From a checkpoint of a small sound classifier.
Model: log mel input, activation relu, depths [4, 4, 4], widths [96, 96, 96].
Data: trained on read English sentences (LibriTTS-R), 15625 training examples, 149.9 epochs.
Rows from block 7 of a small sound classifier, named by matrix and row number. Rows with one number belong to one channel. Each number is 128 + 24 x the weight over its row's rms, rounded and kept within 0 to 255. All counts start at 0. Numbers have three digits each.
Before each channel's rows are labels from the 100 clips, of 14976, where the channel reaches its highest value: "loudest band" is the band of the loudest frequency at the time of the peak. Only what is clearly more common there than usual is listed. The data: read English sentences (LibriTTS-R). In brackets: how many of the 100.
# convs0: first width-9 conv (model.blocks.7.convs.0.weight, 96x96x9, standardized in use, each kernel summed), inputs 0-95
# convs1: second width-9 conv (model.blocks.7.convs.1.weight, 96x96x9, standardized in use, transposed, each kernel summed), outputs 0-95

loudest band: 4000 to 8000 Hz (35); 2000 to 4000 Hz (25)
convs0.64:118145111111109105135096110131124104126124162120112159125164141129091161144112077094140125160115133156131127091096134142143132119131145139112172116130142193126131161160099075139118112172096136126099108119108142118154155107154140145149126149139144120129074124160122160136165059105100148139
convs1.64:160098149137130158125085121095127147158145149137114121172122129124114123124115166172154152113113150114131109121161120090099155072143145143104131124134126123125119126163092122137111154151156193127145108107098114129122162124115090107192101138182138112141145140163160112130105114096099119103

loudest band: 2000 to 4000 Hz (38)
convs0.14:093122124123088122137180133179128164120108127104125136131118130135142130185129151154122091094130092167153156107111170138102136159144120115143178142118107138114092141124096099116133127151119139121135127115130160117113112187164154097112099129176098114134124158163105148120113120117101078104
convs1.14:117160109119151131104116112134119146082122121151136155117180157102119073154117113139085130121078130108154134091124104135127149146118108122131117092154123126166126154111086101095133146138137134156185122141114111121111122093095144131135147151165115153143135140119187105181147158107128079118

loudest band: 250 to 500 Hz (33)
convs0.22:109160160132128108088113088114089139122119151118129165146082088136105113173094119161102113128146094146139128138144164138095143147186110154143115108091120138092110126088145116133114137130118153144116153142160161128136124132101157139150156139118103139171054122171116143126129117139146104118
convs1.22:150163148151127139114112128145120091109079125142127154075146161118118107141165127106133115112108185120129138140148124175110104147119135124163157117179140136130110116141138172123131135112157154090167134110113115128123081154146154135150133112119133098112168149086164076158167136127160123155

loudest band: 4000 to 8000 Hz (25)
convs0.36:163142127132152144142123070172120144087106140143084084146125129109134128142159131155154132093130127069125159114182176141198138126142147165130118143138092139140074141108117132083113085131088120120134164134104096132109122117110121131151127120139120111112124097131110136142143143129115134147
convs1.36:150141115107125144100144136136117131062092116103146147141120149104087112136117164119142105152149128141138115099100119095085114122134151080131075117128115144146104125121094152126083129130133075133152142107164096114113139126121091151102123132143104153099127117119109144054099135128181114151

loudest band: 250 to 500 Hz (41)
convs0.55:137104145151142134094133123091090067116140116129141142127169180145176137139116079134109084134142140139150136122131105147124101120116097118134090129139115161140152112151151170164173074143083153098121134133070134140187135118121115138123158107131114092143135111138118139119115119151141124130
convs1.55:123156127126124149104138136133115082141150109129137116137098108095167110133127180108130107148109135122134159124130148130119150100112135098115107128129102123167110151117142140122167136097051123151078125109181143137104122159143100127146128098115150077160094164130055114115147131114100124126

loudest band: 4000 to 8000 Hz (36)
convs0.68:144153084099118108098179102146154129118107178135145160103102095173118150141100135132131141098181141156179133145149101131131165101155116111113103106103134133136128101109098121131129080160157090131115118151135112115143141144181119152152135116139104147127120134110144137122148111123087162084
convs1.68:126101114114131118143109124112109154123138155113153103098135159154090128152149111099150146116162139136170152129147084152156123094092086097108129127158140125105152098138136138183119163146157181122142159102131131113134108131115134129103089156145101091086134097103083116119070126119139154116

loudest band: 2000 to 4000 Hz (48); 4000 to 8000 Hz (37)
convs0.20:130101135134079186152129149146157144143110113125150135147103099102119121137088155126131146131129121128170121086140120111106134179155130099105087123084135141126145104127170127122127114138143124128113097130127119109099203142112141133155159138118095107153122121101197151108087089142142116134
convs1.20:157175104153135120132142101106129153150121116133197143115113125083152126112140150143105145131120115119127116135134134112117127149138096177082099129124113122141101138132183148119114117164139050094130077139095124148135140113134132105140105157124123130181116091159122117153127101127093124086

loudest band: 250 to 500 Hz (32)
convs0.17:104150140122186168145115116155112158184100116155139113119171183134108110104119182106086095173129124112102135132131166106131106103152108139133152105110117120114063095097156140107116112110123127142159140111136089131090118127105141133120124155095149138102113130128146120127116158126144151146
convs1.17:130132139100107139101130147080138123138142130114122152133133137076143149107095138163159161106160139135099153128114151137097168152133157141143107131143108146132140166116115126101142113081083153118129163182152141176092143137170132134082172121129180103125149147113163109128111149092143133113

loudest band: 500 to 1000 Hz (26)
convs0.53:130072119118161139169129115152104159132113126160125119151136122166134134101139172140106169067145165113130166087107138131143170116144143126106110149114127102111135154125133137092109100130160138088106133159090148108129094094113116150113132100108136126107148082099138164130115169114167144151
convs1.53:146157112126086172141133171154088104205095131102125108146118150126138118124130117142182083152135117078113141097104135141142086108127114115130101132121117140125137136129142116121153103093108101145127103141168129133133139165148141152090165170119135089110094132104135134157097132132124099166

loudest band: 250 to 500 Hz (52)
convs0.38:130104132144106112114130129119111138123119142137137146093110144127076122134124113147113105119150113173146133125163118122115181144147104188131164102164157134087085116148129116059141170133112119114160061141145120097129111089169155137123129153137158115106138140121084142134161125148108145141
convs1.38:125137147147118116137105133139127134119155099119141130118148060149083157135111111144150105121140146168138157102136113141132119148095157166117170149121134143106121105120118107102132189146213156109154103158151185143138145117097137154126129131117093118142123116142120076137119095130113098122

loudest band: 250 to 500 Hz (54)
convs0.59:126121115112109118081159093118125141125133117174156135122116133124107105160115099120120149164145128165198167115141118160108175148112126142149153111148108142134130165150119124116128180123122125106148114117154127146071151141154090122144085111091121140136083137117139123125129092128099090072
convs1.59:135101154106167138160119126118137141156139130125153145147143129156094123171144087137133154109117137145196126164150113092148133080106131155131154129129120144108126111087112115145126141142160139121110131103100174115160155080094138160144111127103116176096127136204115155117131130146119119103

loudest band: 250 to 500 Hz (47)
convs0.7:125137106140142129153127093132146110129133109103133100142112143121091126107137103119111071119120153160128138139121119153143102060045145103099106137155130131139159173149175126069160120126100124124143162158153165182137091100158128135108105156127134117127144137130101128145125140134130119128
convs1.7:164164125156084166071169131142104107135114125146107117107142105120136124174113138148137178157083152109132136117186163140164166100152155126112114160146118156131149165138103125157131141133181109145147134122115140152137110113127120108159169095077131140117140151124120128126129135124154105143

loudest band: 250 to 500 Hz (37)
convs0.57:117167127119134135098091119089200167133112128103148156096110172098116102134166167129139112130172119119175115151147133135126161136116117109163164127130115091131112093131106134121135101123161120148090120076119121097153108108083135156122100128173132118136131117114158129084155117126116117140
convs1.57:141099132131151097112104092118116085097107149141147139137121142147149154131146097110133147142173110136160130154153136126131074139117149119127162166134132130116113090092128116155113130140103100087064181121120097169135113116131169141090104162156118116114123137122161086164096155134141116102

loudest band: 2000 to 4000 Hz (26)
convs0.91:141126170123079129167116125143134101119144161118103105100119141128130125186158131141125163167104105109175132157144100110155102135129126095117111098118140103183147139133142089119080137132166143155120097111121114125102196147114136169088154121099127139140132136134138097104144142136136102094
convs1.91:095124129132132182140120111084149111190163146157169141123097101154151151129140123151110163152153109143134111137093106153123158179189114150129135108151147130125155110093150160127122099101140104111118111158104127140138141114120140148130123114140109105145089098096168172147134139124101119160

loudest band: 250 to 500 Hz (32)
convs0.80:114100141116158165106095146116105124140153123109137135128113126156064141134113137134098119024161135134189127101159166158134165116128152139145101179110124127139124114113139154110121111130126140122124126176144138138142100113126167121138140144123118113115094091116124141128088097128110153137
convs1.80:126146133079117128145129146128107126131128101162100156126142097075098090125081146137123131129144187118125137122112123149137103075138105122102146134080130121133062124151134148110140124125114118141143137127151135108128128102157050114127138122098151125137139183156122081111143100163100140127

loudest band: 4000 to 8000 Hz (36)
convs0.87:102089108093135127106086150105142147113144143135091124097087090109131099166133169141117115187163106137135114129147137117134136104094115168141130121124090127102142123155132084172128125149110164156131115087178160121114145122111105102135132129157122125140171142109189154109134148132125143110
convs1.87:160111119125158115139128120104176172162138184124124151145139103148167145144169130069128143112116132144126145112165142133146126093113117096162134148169143102149139117138149100172130067101130116079083090140122114139133178143151133125110143123147136147125098143119162139113118110108150149129