config.yaml
dataset: "read English sentences (LibriTTS-R)"
gain_aug_db: 6
n_mels: 64
hop_length: 160
input: "log_mel"
spec_augment: true
win_length: 400
activation: "relu"
label_smoothing: 0.1
lr: 0.012
grad_clip: 1.0
ema_decay: 0.995
epochs: 149.9
adamw_weight_decay_other_params: 0
Rows from block 2 of a small sound classifier, named by matrix and row number. Rows with one number belong to one channel. Each number is 128 + 24 x the weight over its row's rms, rounded and kept within 0 to 255. All counts start at 0. Numbers have three digits each.
After each channel's rows are labels from the 100 clips, of 14976, where the channel reaches its highest value: "strongest on" is what is common among them. Only what is clearly more common there than usual is listed. The data: read English sentences (LibriTTS-R).
# convs0: first width-9 conv (model.blocks.2.convs.0.weight, 96x96x9, standardized in use, each kernel summed), inputs 0-95
# convs1: second width-9 conv (model.blocks.2.convs.1.weight, 96x96x9, standardized in use, transposed, each kernel summed), outputs 0-95

convs0.39:127123087038149126123139125163114107142102108134125104134174157116156140119139134138130147103171139145126155073125132117138142124141084124159115108161042126164132147132096135144124150115169141109123117092121132105122156161147141111142120100113158128114116144116136117158150087136121122127
convs1.39:135121063090067135134147141159161111110150110143116140116153105149116155146172163120144123101127119094115150174169141146156133115093126100112127117134110178145141119130132112114147140141162167110135142094151120128189130151123123110148107146108102123150168136145107152139072144126115112106
strongest on: voice: male

convs0.86:138101107115102090113137129127119102129107146151114106104137117060164094193155119138143144087126114107141151107135112158173119146160114141144134153120143107133131117136166080146122084111158130136148122108171119128123142135127116155133103123156107193084144101087168117130130108131149120144
convs1.86:142104057091147127136115160169118109141099137099131147131122116126128113102132125144107126136166147115121089151150095103141093100168130142091144175147158109110164141155097102113151136121143108171110116114122126149081139130132147105108145129123124113147153160076089150120125133158150142071
strongest on: voice: male

convs0.8:116124150164090165127137169094121122176130097084107092093114116146128124146105112159114134109101128105138144138088119139133140136125169101115146131145163166094157122131131159117106116144108132124107129119067141128135154125118112107089152175164117106180147095142121177155140129106125098153
convs1.8:115149160112147122115122189148102151163115109128160142120140142121152173095121095105130146089137142129129110120180154179194132175121109100097117121152145122091137122139115107146159131096145115173110148155091111123148168140127120154138131144119126148138126108103146188144137135132105142147
strongest on: voice: male

convs0.64:102179119180150115167139139173127119161091158116137117154100151131092122148146108109123136172124125144111104100124122133129104127129145120162110134158133081157078122091105160130141173133160106101168128115109070118103113111151103125107135175088101141110124164152104125131123125122125138136
convs1.64:096141106150135168133142114112109102138083125108101133115112165133155132117145137097151092112105159085117126116124122097085182127134123135164135098117098132115150097082124140162118080124108136107122115167130159170127130147153146083147116157160081115101141140172142097091112119140128153129
strongest on: voice: female

convs0.34:092149170141152139142098140141102107113117138120065120165130124158152155148101122140098105130128126131094136118067112130135120128109115127120158131121159133130125146083154105118095146111120128134098077124115169083116115151175154160140169115186139116119146118109102182153129159122112138135
convs1.34:140120136122096136147124136121093112126148102165153125130145104102078099118178130157165170150135113134112121103132099153144112109157138076128167119129130106132116152118188135151180132132155084102161134080138132153130117116136153128117181133116082115147136120109104112109153140110173153114
strongest on: voice: female

convs0.9:116166130169077126147168076119143094126105144128135119139135084144142148129162205136154108114073111104137127137115081134109087167169156125156142102129128135114147104100123113098153168132137120143086176098127115116112115110109154147139126132143124137132157138113142098141130107130122146118
convs1.9:147139150106135150072103120164120150133079143130125116129149122178161146135090082097176116145135149113113107158106126122120105062147082151147111138122112128116141112106114101120113066133130133114121125124102125128147127183152109142111115112144168105115151118153111118135134173086153114123
strongest on: voice: male

convs0.17:148123153112111152140115139113114142141125093104196076106104112126129122144100091086126139109114168186136110141158164105143096107129159114106140146120137094149138120074150108162114111126096146121179109129148160156139123133112158132089146119149113182134107116129117146130139094152136106139
convs1.17:137142119077089143147115141116138110162153146136129093147123123069120172108134126110151146131129082164172135156169113159174113128151130127101123123086184141104108121139119106140140116100182123123111123145122128104109141135088125106131178123100107122148104174093112139160127153127133106150
strongest on: voice: male

convs0.65:123148171155137109126132146111112089087116127114165122153153115135159141175122160142127165147159152123097193131121102120103134111094132144095103149130115184140127117099129105100140131114139073112165126093172137103138118092132124130138122076098133105148100142136169119154121113109139152114
convs1.65:168141128128112134108127120115108157116129114122133120108134156142104094154159097100135084144129167122157176117114136132118166122137128147193164126131107122123170120108112175126111120143101157123135097111130111212146113129100139129131082114116089147160120146147117086092129136178119126123
strongest on: voice: male

convs0.38:138143137123113140105121166116148114152146108132143133086170136115160119135117095130124157089135119114130174149154161114124157084105122106101124149183155184147119137133142160099117126092132124124108067110108114161135120124083115133120142143099085119181134159169109120124116104134087144116
convs1.38:134090162118108092136145130152119193143149128162153138105132128163139137160148112169127150086139121139140135119166104149139118144136128161140124104126154130138198102170149118136122108131123151148132104132124146135119146115093190131143124143158141119123175110090124152176094177140106137145
strongest on: voice: male

convs0.36:128161106106101125105120090139095113140122073144134135161111146132130124139102157169148120104101138127128107122087115160132108157114137103142103101111187084143153146085177130134140182110101157179150124110130131126079129149139120120154133162127138102111184149148111138117120128117111095129
convs1.36:177143183134157130099128136127128129131090150134108120111120128127118132084166116136145136120124115158160153115107130106115145085141157129159123146132135100147139090101092160177109122094146100115083145122136150137133106084117147141157084116128138162130120155134161088092074114114162151089
strongest on: voice: male

convs0.58:109149123121160112166109126108122126109131120148147088119165139081125158142158119157107125150108113122127149117139118117123068162136111130103206129115129171110128116133138098113135178166135106140137120119108158113094109142139132135137115162128113110083111090099129090124130190140094159153
convs1.58:137084110117150145093109143138102163086129135138112139128114118155145124100083161103134057130113145093137095126141155130136161130123131124150128144098132136084131148128125148126089109139106139139136116113104125142124105137163117156137093062117090125173107148172133112101124152128069139088
strongest on: voice: male

convs0.77:154150144190142136136108080159116094103133143117105159158121118144099138127151117108132122095138139104128100169141135153102132124095125169108131153094124131116074087120161141084169084099132148179131100132127121118134130104148109154139140136132113144147153092104094117115126165137146080146
convs1.77:126137137146188151150156145147124178143134093129107104143108115097113110114122126144136137147143111099074172108153108103134082082134151150097122127095086103111139106108139146167104111108111142129141145086076174161153111107156115143141159119160110151132135119112150101131134134133154142162
strongest on: voice: male

convs0.62:124114135103129156118136121146145108097126115127150143132127127108136125179115133172100172107122111114129255150127154097114143121087117139137108117147124124124080132136145101131128113107164137121135104133111132118117129153095136107139097093129109120134154182117101133114130123135117161112
convs1.62:169141098170153121106136106107133105087116142127121158117130121127132115158123120197114121133121112152132149165131140142133094116112134140125144095123153140156121163207116091076156140100087118156128142158132133149145086132146141156123143123102154132147168102124101138126168130179133128155
strongest on: voice: male

convs0.60:111089072102130127146130165130129133127130119155136109129149153164103133176083121147075183114147121121132212126137199124099142111156147120110161106124121161139079112139119114116107091117154138104108101111121141121138127134110123105147129123109146129146128146130153141119155125110108093115
convs1.60:155114110138094158141109078103105120136154122129135127075140116131173086182133113142150091114099127124184177149160104077136149137108157141146151124143145150113151190124139140122118134095111133143154105134144128131141105155158169135139105148144112115136161123122142140142140098118093160149
strongest on: voice: male

convs0.72:159146141062157151145136158129132145139144099131141117132117140108128103128129124154108155152137091114101132082156117100152081079129142100116149145134124154124091139159153118099092124090113139119123118115178120124119137158160108136189089152122098135132093137189173111140130139120138136135
convs1.72:115103124114118089101113095121136134135117087125128151150090122140120073137127125096135150133148096093138144125142146180098151145105172142163119142140129115113126157132155131169144112142113131159135110112139175096117111146124095115112119114143159158163168165113171141206106100137151144131
strongest on: voice: female

convs0.50:118181129137126118149137094104113114102114100126111123114130095140110156141128149155122131105077110146128155134073143147139176132145119113152169070111152096151169124111169102138118129153121110121089120152105162145156139135173149131107169132112140083121097115139087148112127113159129155159
convs1.50:105139112111072133144116184110175100114070106122141169124164145115165167115131107124158118089141113125128115144112169136145093126156107147113150143142161101114093098125104133149122113138169106144132119097094093118130110147113124107136170118142153148114134113112157157079094142105143112137
strongest on: voice: male