{
  "dataset": "read English sentences (LibriTTS-R)",
  "train_examples": 15625,
  "gain_aug_db": 6,
  "hop_length": 160,
  "spec_augment": true,
  "arch": "tc_resnet",
  "depths": [4, 4, 4],
  "kernel_size": 9,
  "label_smoothing": 0.1,
  "loss": "cross_entropy",
  "init": "lecun_normal",
  "optimizer": "muon",
  "muon_scale": "spectral",
  "ema_decay": 0.995,
  "final_lr_fraction": 0.01
}
Rows from block 2 of a small sound classifier, named by matrix and row number. Rows with one number belong to one channel. Each number is 128 + 24 x the weight over its row's rms, rounded and kept within 0 to 255. All counts start at 0. Numbers have three digits each.
Before each channel's rows are labels from the 100 clips, of 14976, where the channel reaches its highest value: "strongest on" is what is common among them; "loudest band" is the band of the loudest frequency at the time of the peak. Only what is clearly more common there than usual is listed. The data: read English sentences (LibriTTS-R).
# convs0: first width-9 conv (model.blocks.2.convs.0.weight, 96x96x9, standardized in use, each kernel summed), inputs 0-95
# convs1: second width-9 conv (model.blocks.2.convs.1.weight, 96x96x9, standardized in use, transposed, each kernel summed), outputs 0-95

strongest on: voice: male
loudest band: 4000 to 8000 Hz
convs0.75:157107120113164130115113139091077137145134154145142129107153199140118128132141121100091113139123112164127147107157170119133132160070104159104149116137134088164138154110092172145147119158132131118145100088090145113109153158085155137099138150117099107109145108131103153132128105134145116155
convs1.75:087129177166110162129175120115111113141154136137107113103133095132138106110111150094109123123112157132130108106179121151150118144126171170101122082096128119119130168108122108107152157087134159134137110093149081078150142131128086152132142147117122134086117096115166110107153150152119138140

strongest on: voice: female; the word "she"; the word "said"
loudest band: 4000 to 8000 Hz
convs0.12:162158122067138134077138120156114152091146124146136119149113111155105142105131111130101149173179159142133123162164148098136079115095137108094119129125101124146131109145121177098121100135090146137148090136128133110143115120108101175091163137168121143134112077146153116150131124128144138128
convs1.12:133143142153101143142147133103097108116138112155106119098151178115140105171137101109134132125094125099150146129089070144075161131128157151138168115129113124175166079106138160171178105128128157115163141140090134103116119124148142141162146128095126132150141131119104121139125088135117169127

strongest on: voice: female
loudest band: 250 to 500 Hz
convs0.46:108126149169142130099106152134118138123093129129115125114142117129129107158172175143172131170146159117117131137089110202113151135102104110124129141081087151133113126126126121113156118178161118143168100117104103127130126141081132117140119122129114112113132100089111106201144160104124120114
convs1.46:150148110120156131098126107091101174124136141145123095116111148150136102128132131095160090124133139118136132128108132136107209142102143079119152121112093122123172093116145123146099143126116146104155109112144123142155098111163098129172130091137131158130100141138121091075093110178142097125

strongest on: voice: female
loudest band: 2000 to 4000 Hz
convs0.94:137154168121114098161150123120151112152165135115118136150118103081116115105160119152121145156122145142103093173102105115142130088160163177139116128118161121145115130101170093090146159127117098149092123133071130145114141157111121143146127121113084142169106108137083114121124120180147136115
convs1.94:152114147117179092142134166147139111158101110139135120128137133124144164119147133133122143166128149093108120110130110132138116074095113140147164116157149120115145158127141170122126120125143132100098151132102110110062135110107080073095149149186135154119134156153123170104114091143123094152

strongest on: voice: female
loudest band: 4000 to 8000 Hz; 2000 to 4000 Hz
convs0.90:104114106152130120121132160124143140103094116134076138137090114132137143112148090130150078121202173161126105122128135133133152104138137140112127115092142150096118131148188118145137173127107120143178090091111088121103102117091154141123130111100104123120138162121147152106153120147127118171
convs1.90:107155114099086135118113154144138127139196124119134121110150094145117107149150126096136130114150092117133118157163135139145153117102107134116081146131136111098104058119085185133135133138119177139123100103143162127183127122170137135148115097119105170144131110140149115115110083124127126104

strongest on: voice: male
loudest band: 250 to 500 Hz
convs0.82:131117114138146117147114166126120080152133114129129152158171130102125140133154106099161155108129126170141128096126141130123142146086111086101159099138124143131216120069167112083133154097150162115141151138125142122113133091088135106148100157127127119144132135113100139124132101150087101136
convs1.82:130153175143099138099108129129104166141145140143105083091152149125142137118133147105126126110130134113137123108185147170156156142092131132180114091137125083057118096134108113108109172126146143137139164108105129124132126105108138160126127134129139132134142098115166157155095153083101155103

strongest on: voice: female
loudest band: 250 to 500 Hz; 500 to 1000 Hz
convs0.21:146106094123079144112164154094153132092154141114127105161139182088110073128154099105179103113119119104141118138132097137119134145086132125145111111129145140115108113125128156127165120142140138140110133160117163125165151195106129098141165121169135114162111125113131100136111109155089121104
convs1.21:116148117177143135126128071104124161122158156101137139078197125141121097135125162106147099108105120112139165096111112074098150138086148156130142121097108163133137138107086102144117140127095103137157112110115155113144131125186127115121170106120118129118155107130121146145127139117144142172

strongest on: voice: female
loudest band: 500 to 1000 Hz; 1000 to 2000 Hz
convs0.47:150085189148115150165133117121145138116144119145125097121113106120101127106111062172172112106108124088129132137141132086101161134116160122122153147102079124127146116124137096120138146173141137115138141139108148110138132083125110156174082127181134126142121130155096175136128114123107147112
convs1.47:126174153127104085129126127146118157119145164143136165149108127150123145118105130109099122100086159099110152193139139147105166100168135091153100126128076127133096134117134140086129130092133153117151130099155129121119139097139128140127092087105085161122122139122159141109120113124111193112

strongest on: voice: male
loudest band: 250 to 500 Hz
convs0.27:141135131113112136148092099123099146100150128155125148109127129147150146120177184140118177134153127133118158128125115110128090117076127126141137169113158123118092138151109113113162088114123148139089117178067131145130134128121127123136124157105062098088159143095133121163145140087120116142
convs1.27:097104153151193136146120107136095109108138133134100096133121151078104102133110153105109124175099097145151111110151138077144142111130126105127117114118119114144111189128120147157124154146101123092140121142099137144141133179125069129082118098111126089145105095170139108119153144132121132132

strongest on: voice: male
loudest band: 250 to 500 Hz
convs0.10:116158140112070118105140114113140143108153140134161153124120153162146133096115181125119142109069139138157165149152165142131142150120145112124135125108101107132200129091146131127158097111117148080140129136125128134138115088101137134142130097169131121137113118073123111182122099130129167100
convs1.10:124101128124116130076130128147133107132102097107113146108142124075164134188117119094178149100143126136146104107121111143143095125165141116171162105072099139150143145105115126173081109109090129144102104135134143135112157145130121118172135099111148115154123139127098134087110152085139110115

strongest on: voice: female
loudest band: 4000 to 8000 Hz
convs0.0:149125118126148145118129144140122117112150170080115114140080134161149090112140144112116104120112126165123117173170157140104134132108086138128126142140112126147135111126107177117153115082145131132116130128113132163159108138041132130080136119101155149148113155118167123098163096098148121170
convs1.0:153143129152129159119129144080088183122195173125147102148124145141120115118116096094121086136158149133137152116079077112111104135129123119147090152103145142144094103125138123119127127125111143112142153157165125139170114102157116097153098111107133105130144157131118103177173123115129149136

strongest on: voice: female
loudest band: 500 to 1000 Hz; 250 to 500 Hz
convs0.84:146144148082078133139103132098107117151130111120107099092106170152155108149128118148164165118131096088158133100134132136124180119153159101097123107126161186128125094104103146157126096112171141168147157139091121149151130135138109144112132155103110149163112099149099129153106108128131104120
convs1.84:156095128120115079155135106110109138147135140093165156172150102120113127125136141128158143134170148110134143107137147116163113149137127106113103104133155099120131125148089131099154157121115083198121126168163116118109170161100117149153158116114112132124136108096169173154131120136145138185

strongest on: voice: female; the word "said"
loudest band: 250 to 500 Hz; 500 to 1000 Hz
convs0.15:117166162141096117118133144103120150083132145142112141124129133151119135092097146154111143119110143107155144114134089089160078104121102155190113104156146165149107155122120144125102144105129113130128128160126142154114086100085155154138162134085143121134102085117104177165124111125108167130
convs1.15:147104221117151144156112094081137143116165149126133103106134128107115111135103137114126137155120117108136179122111116131140140129093116100144156133151095100137145143118170132104131167115161133083109145142128147105114160141106088109134100134158139105132117143150115159073168102126089134127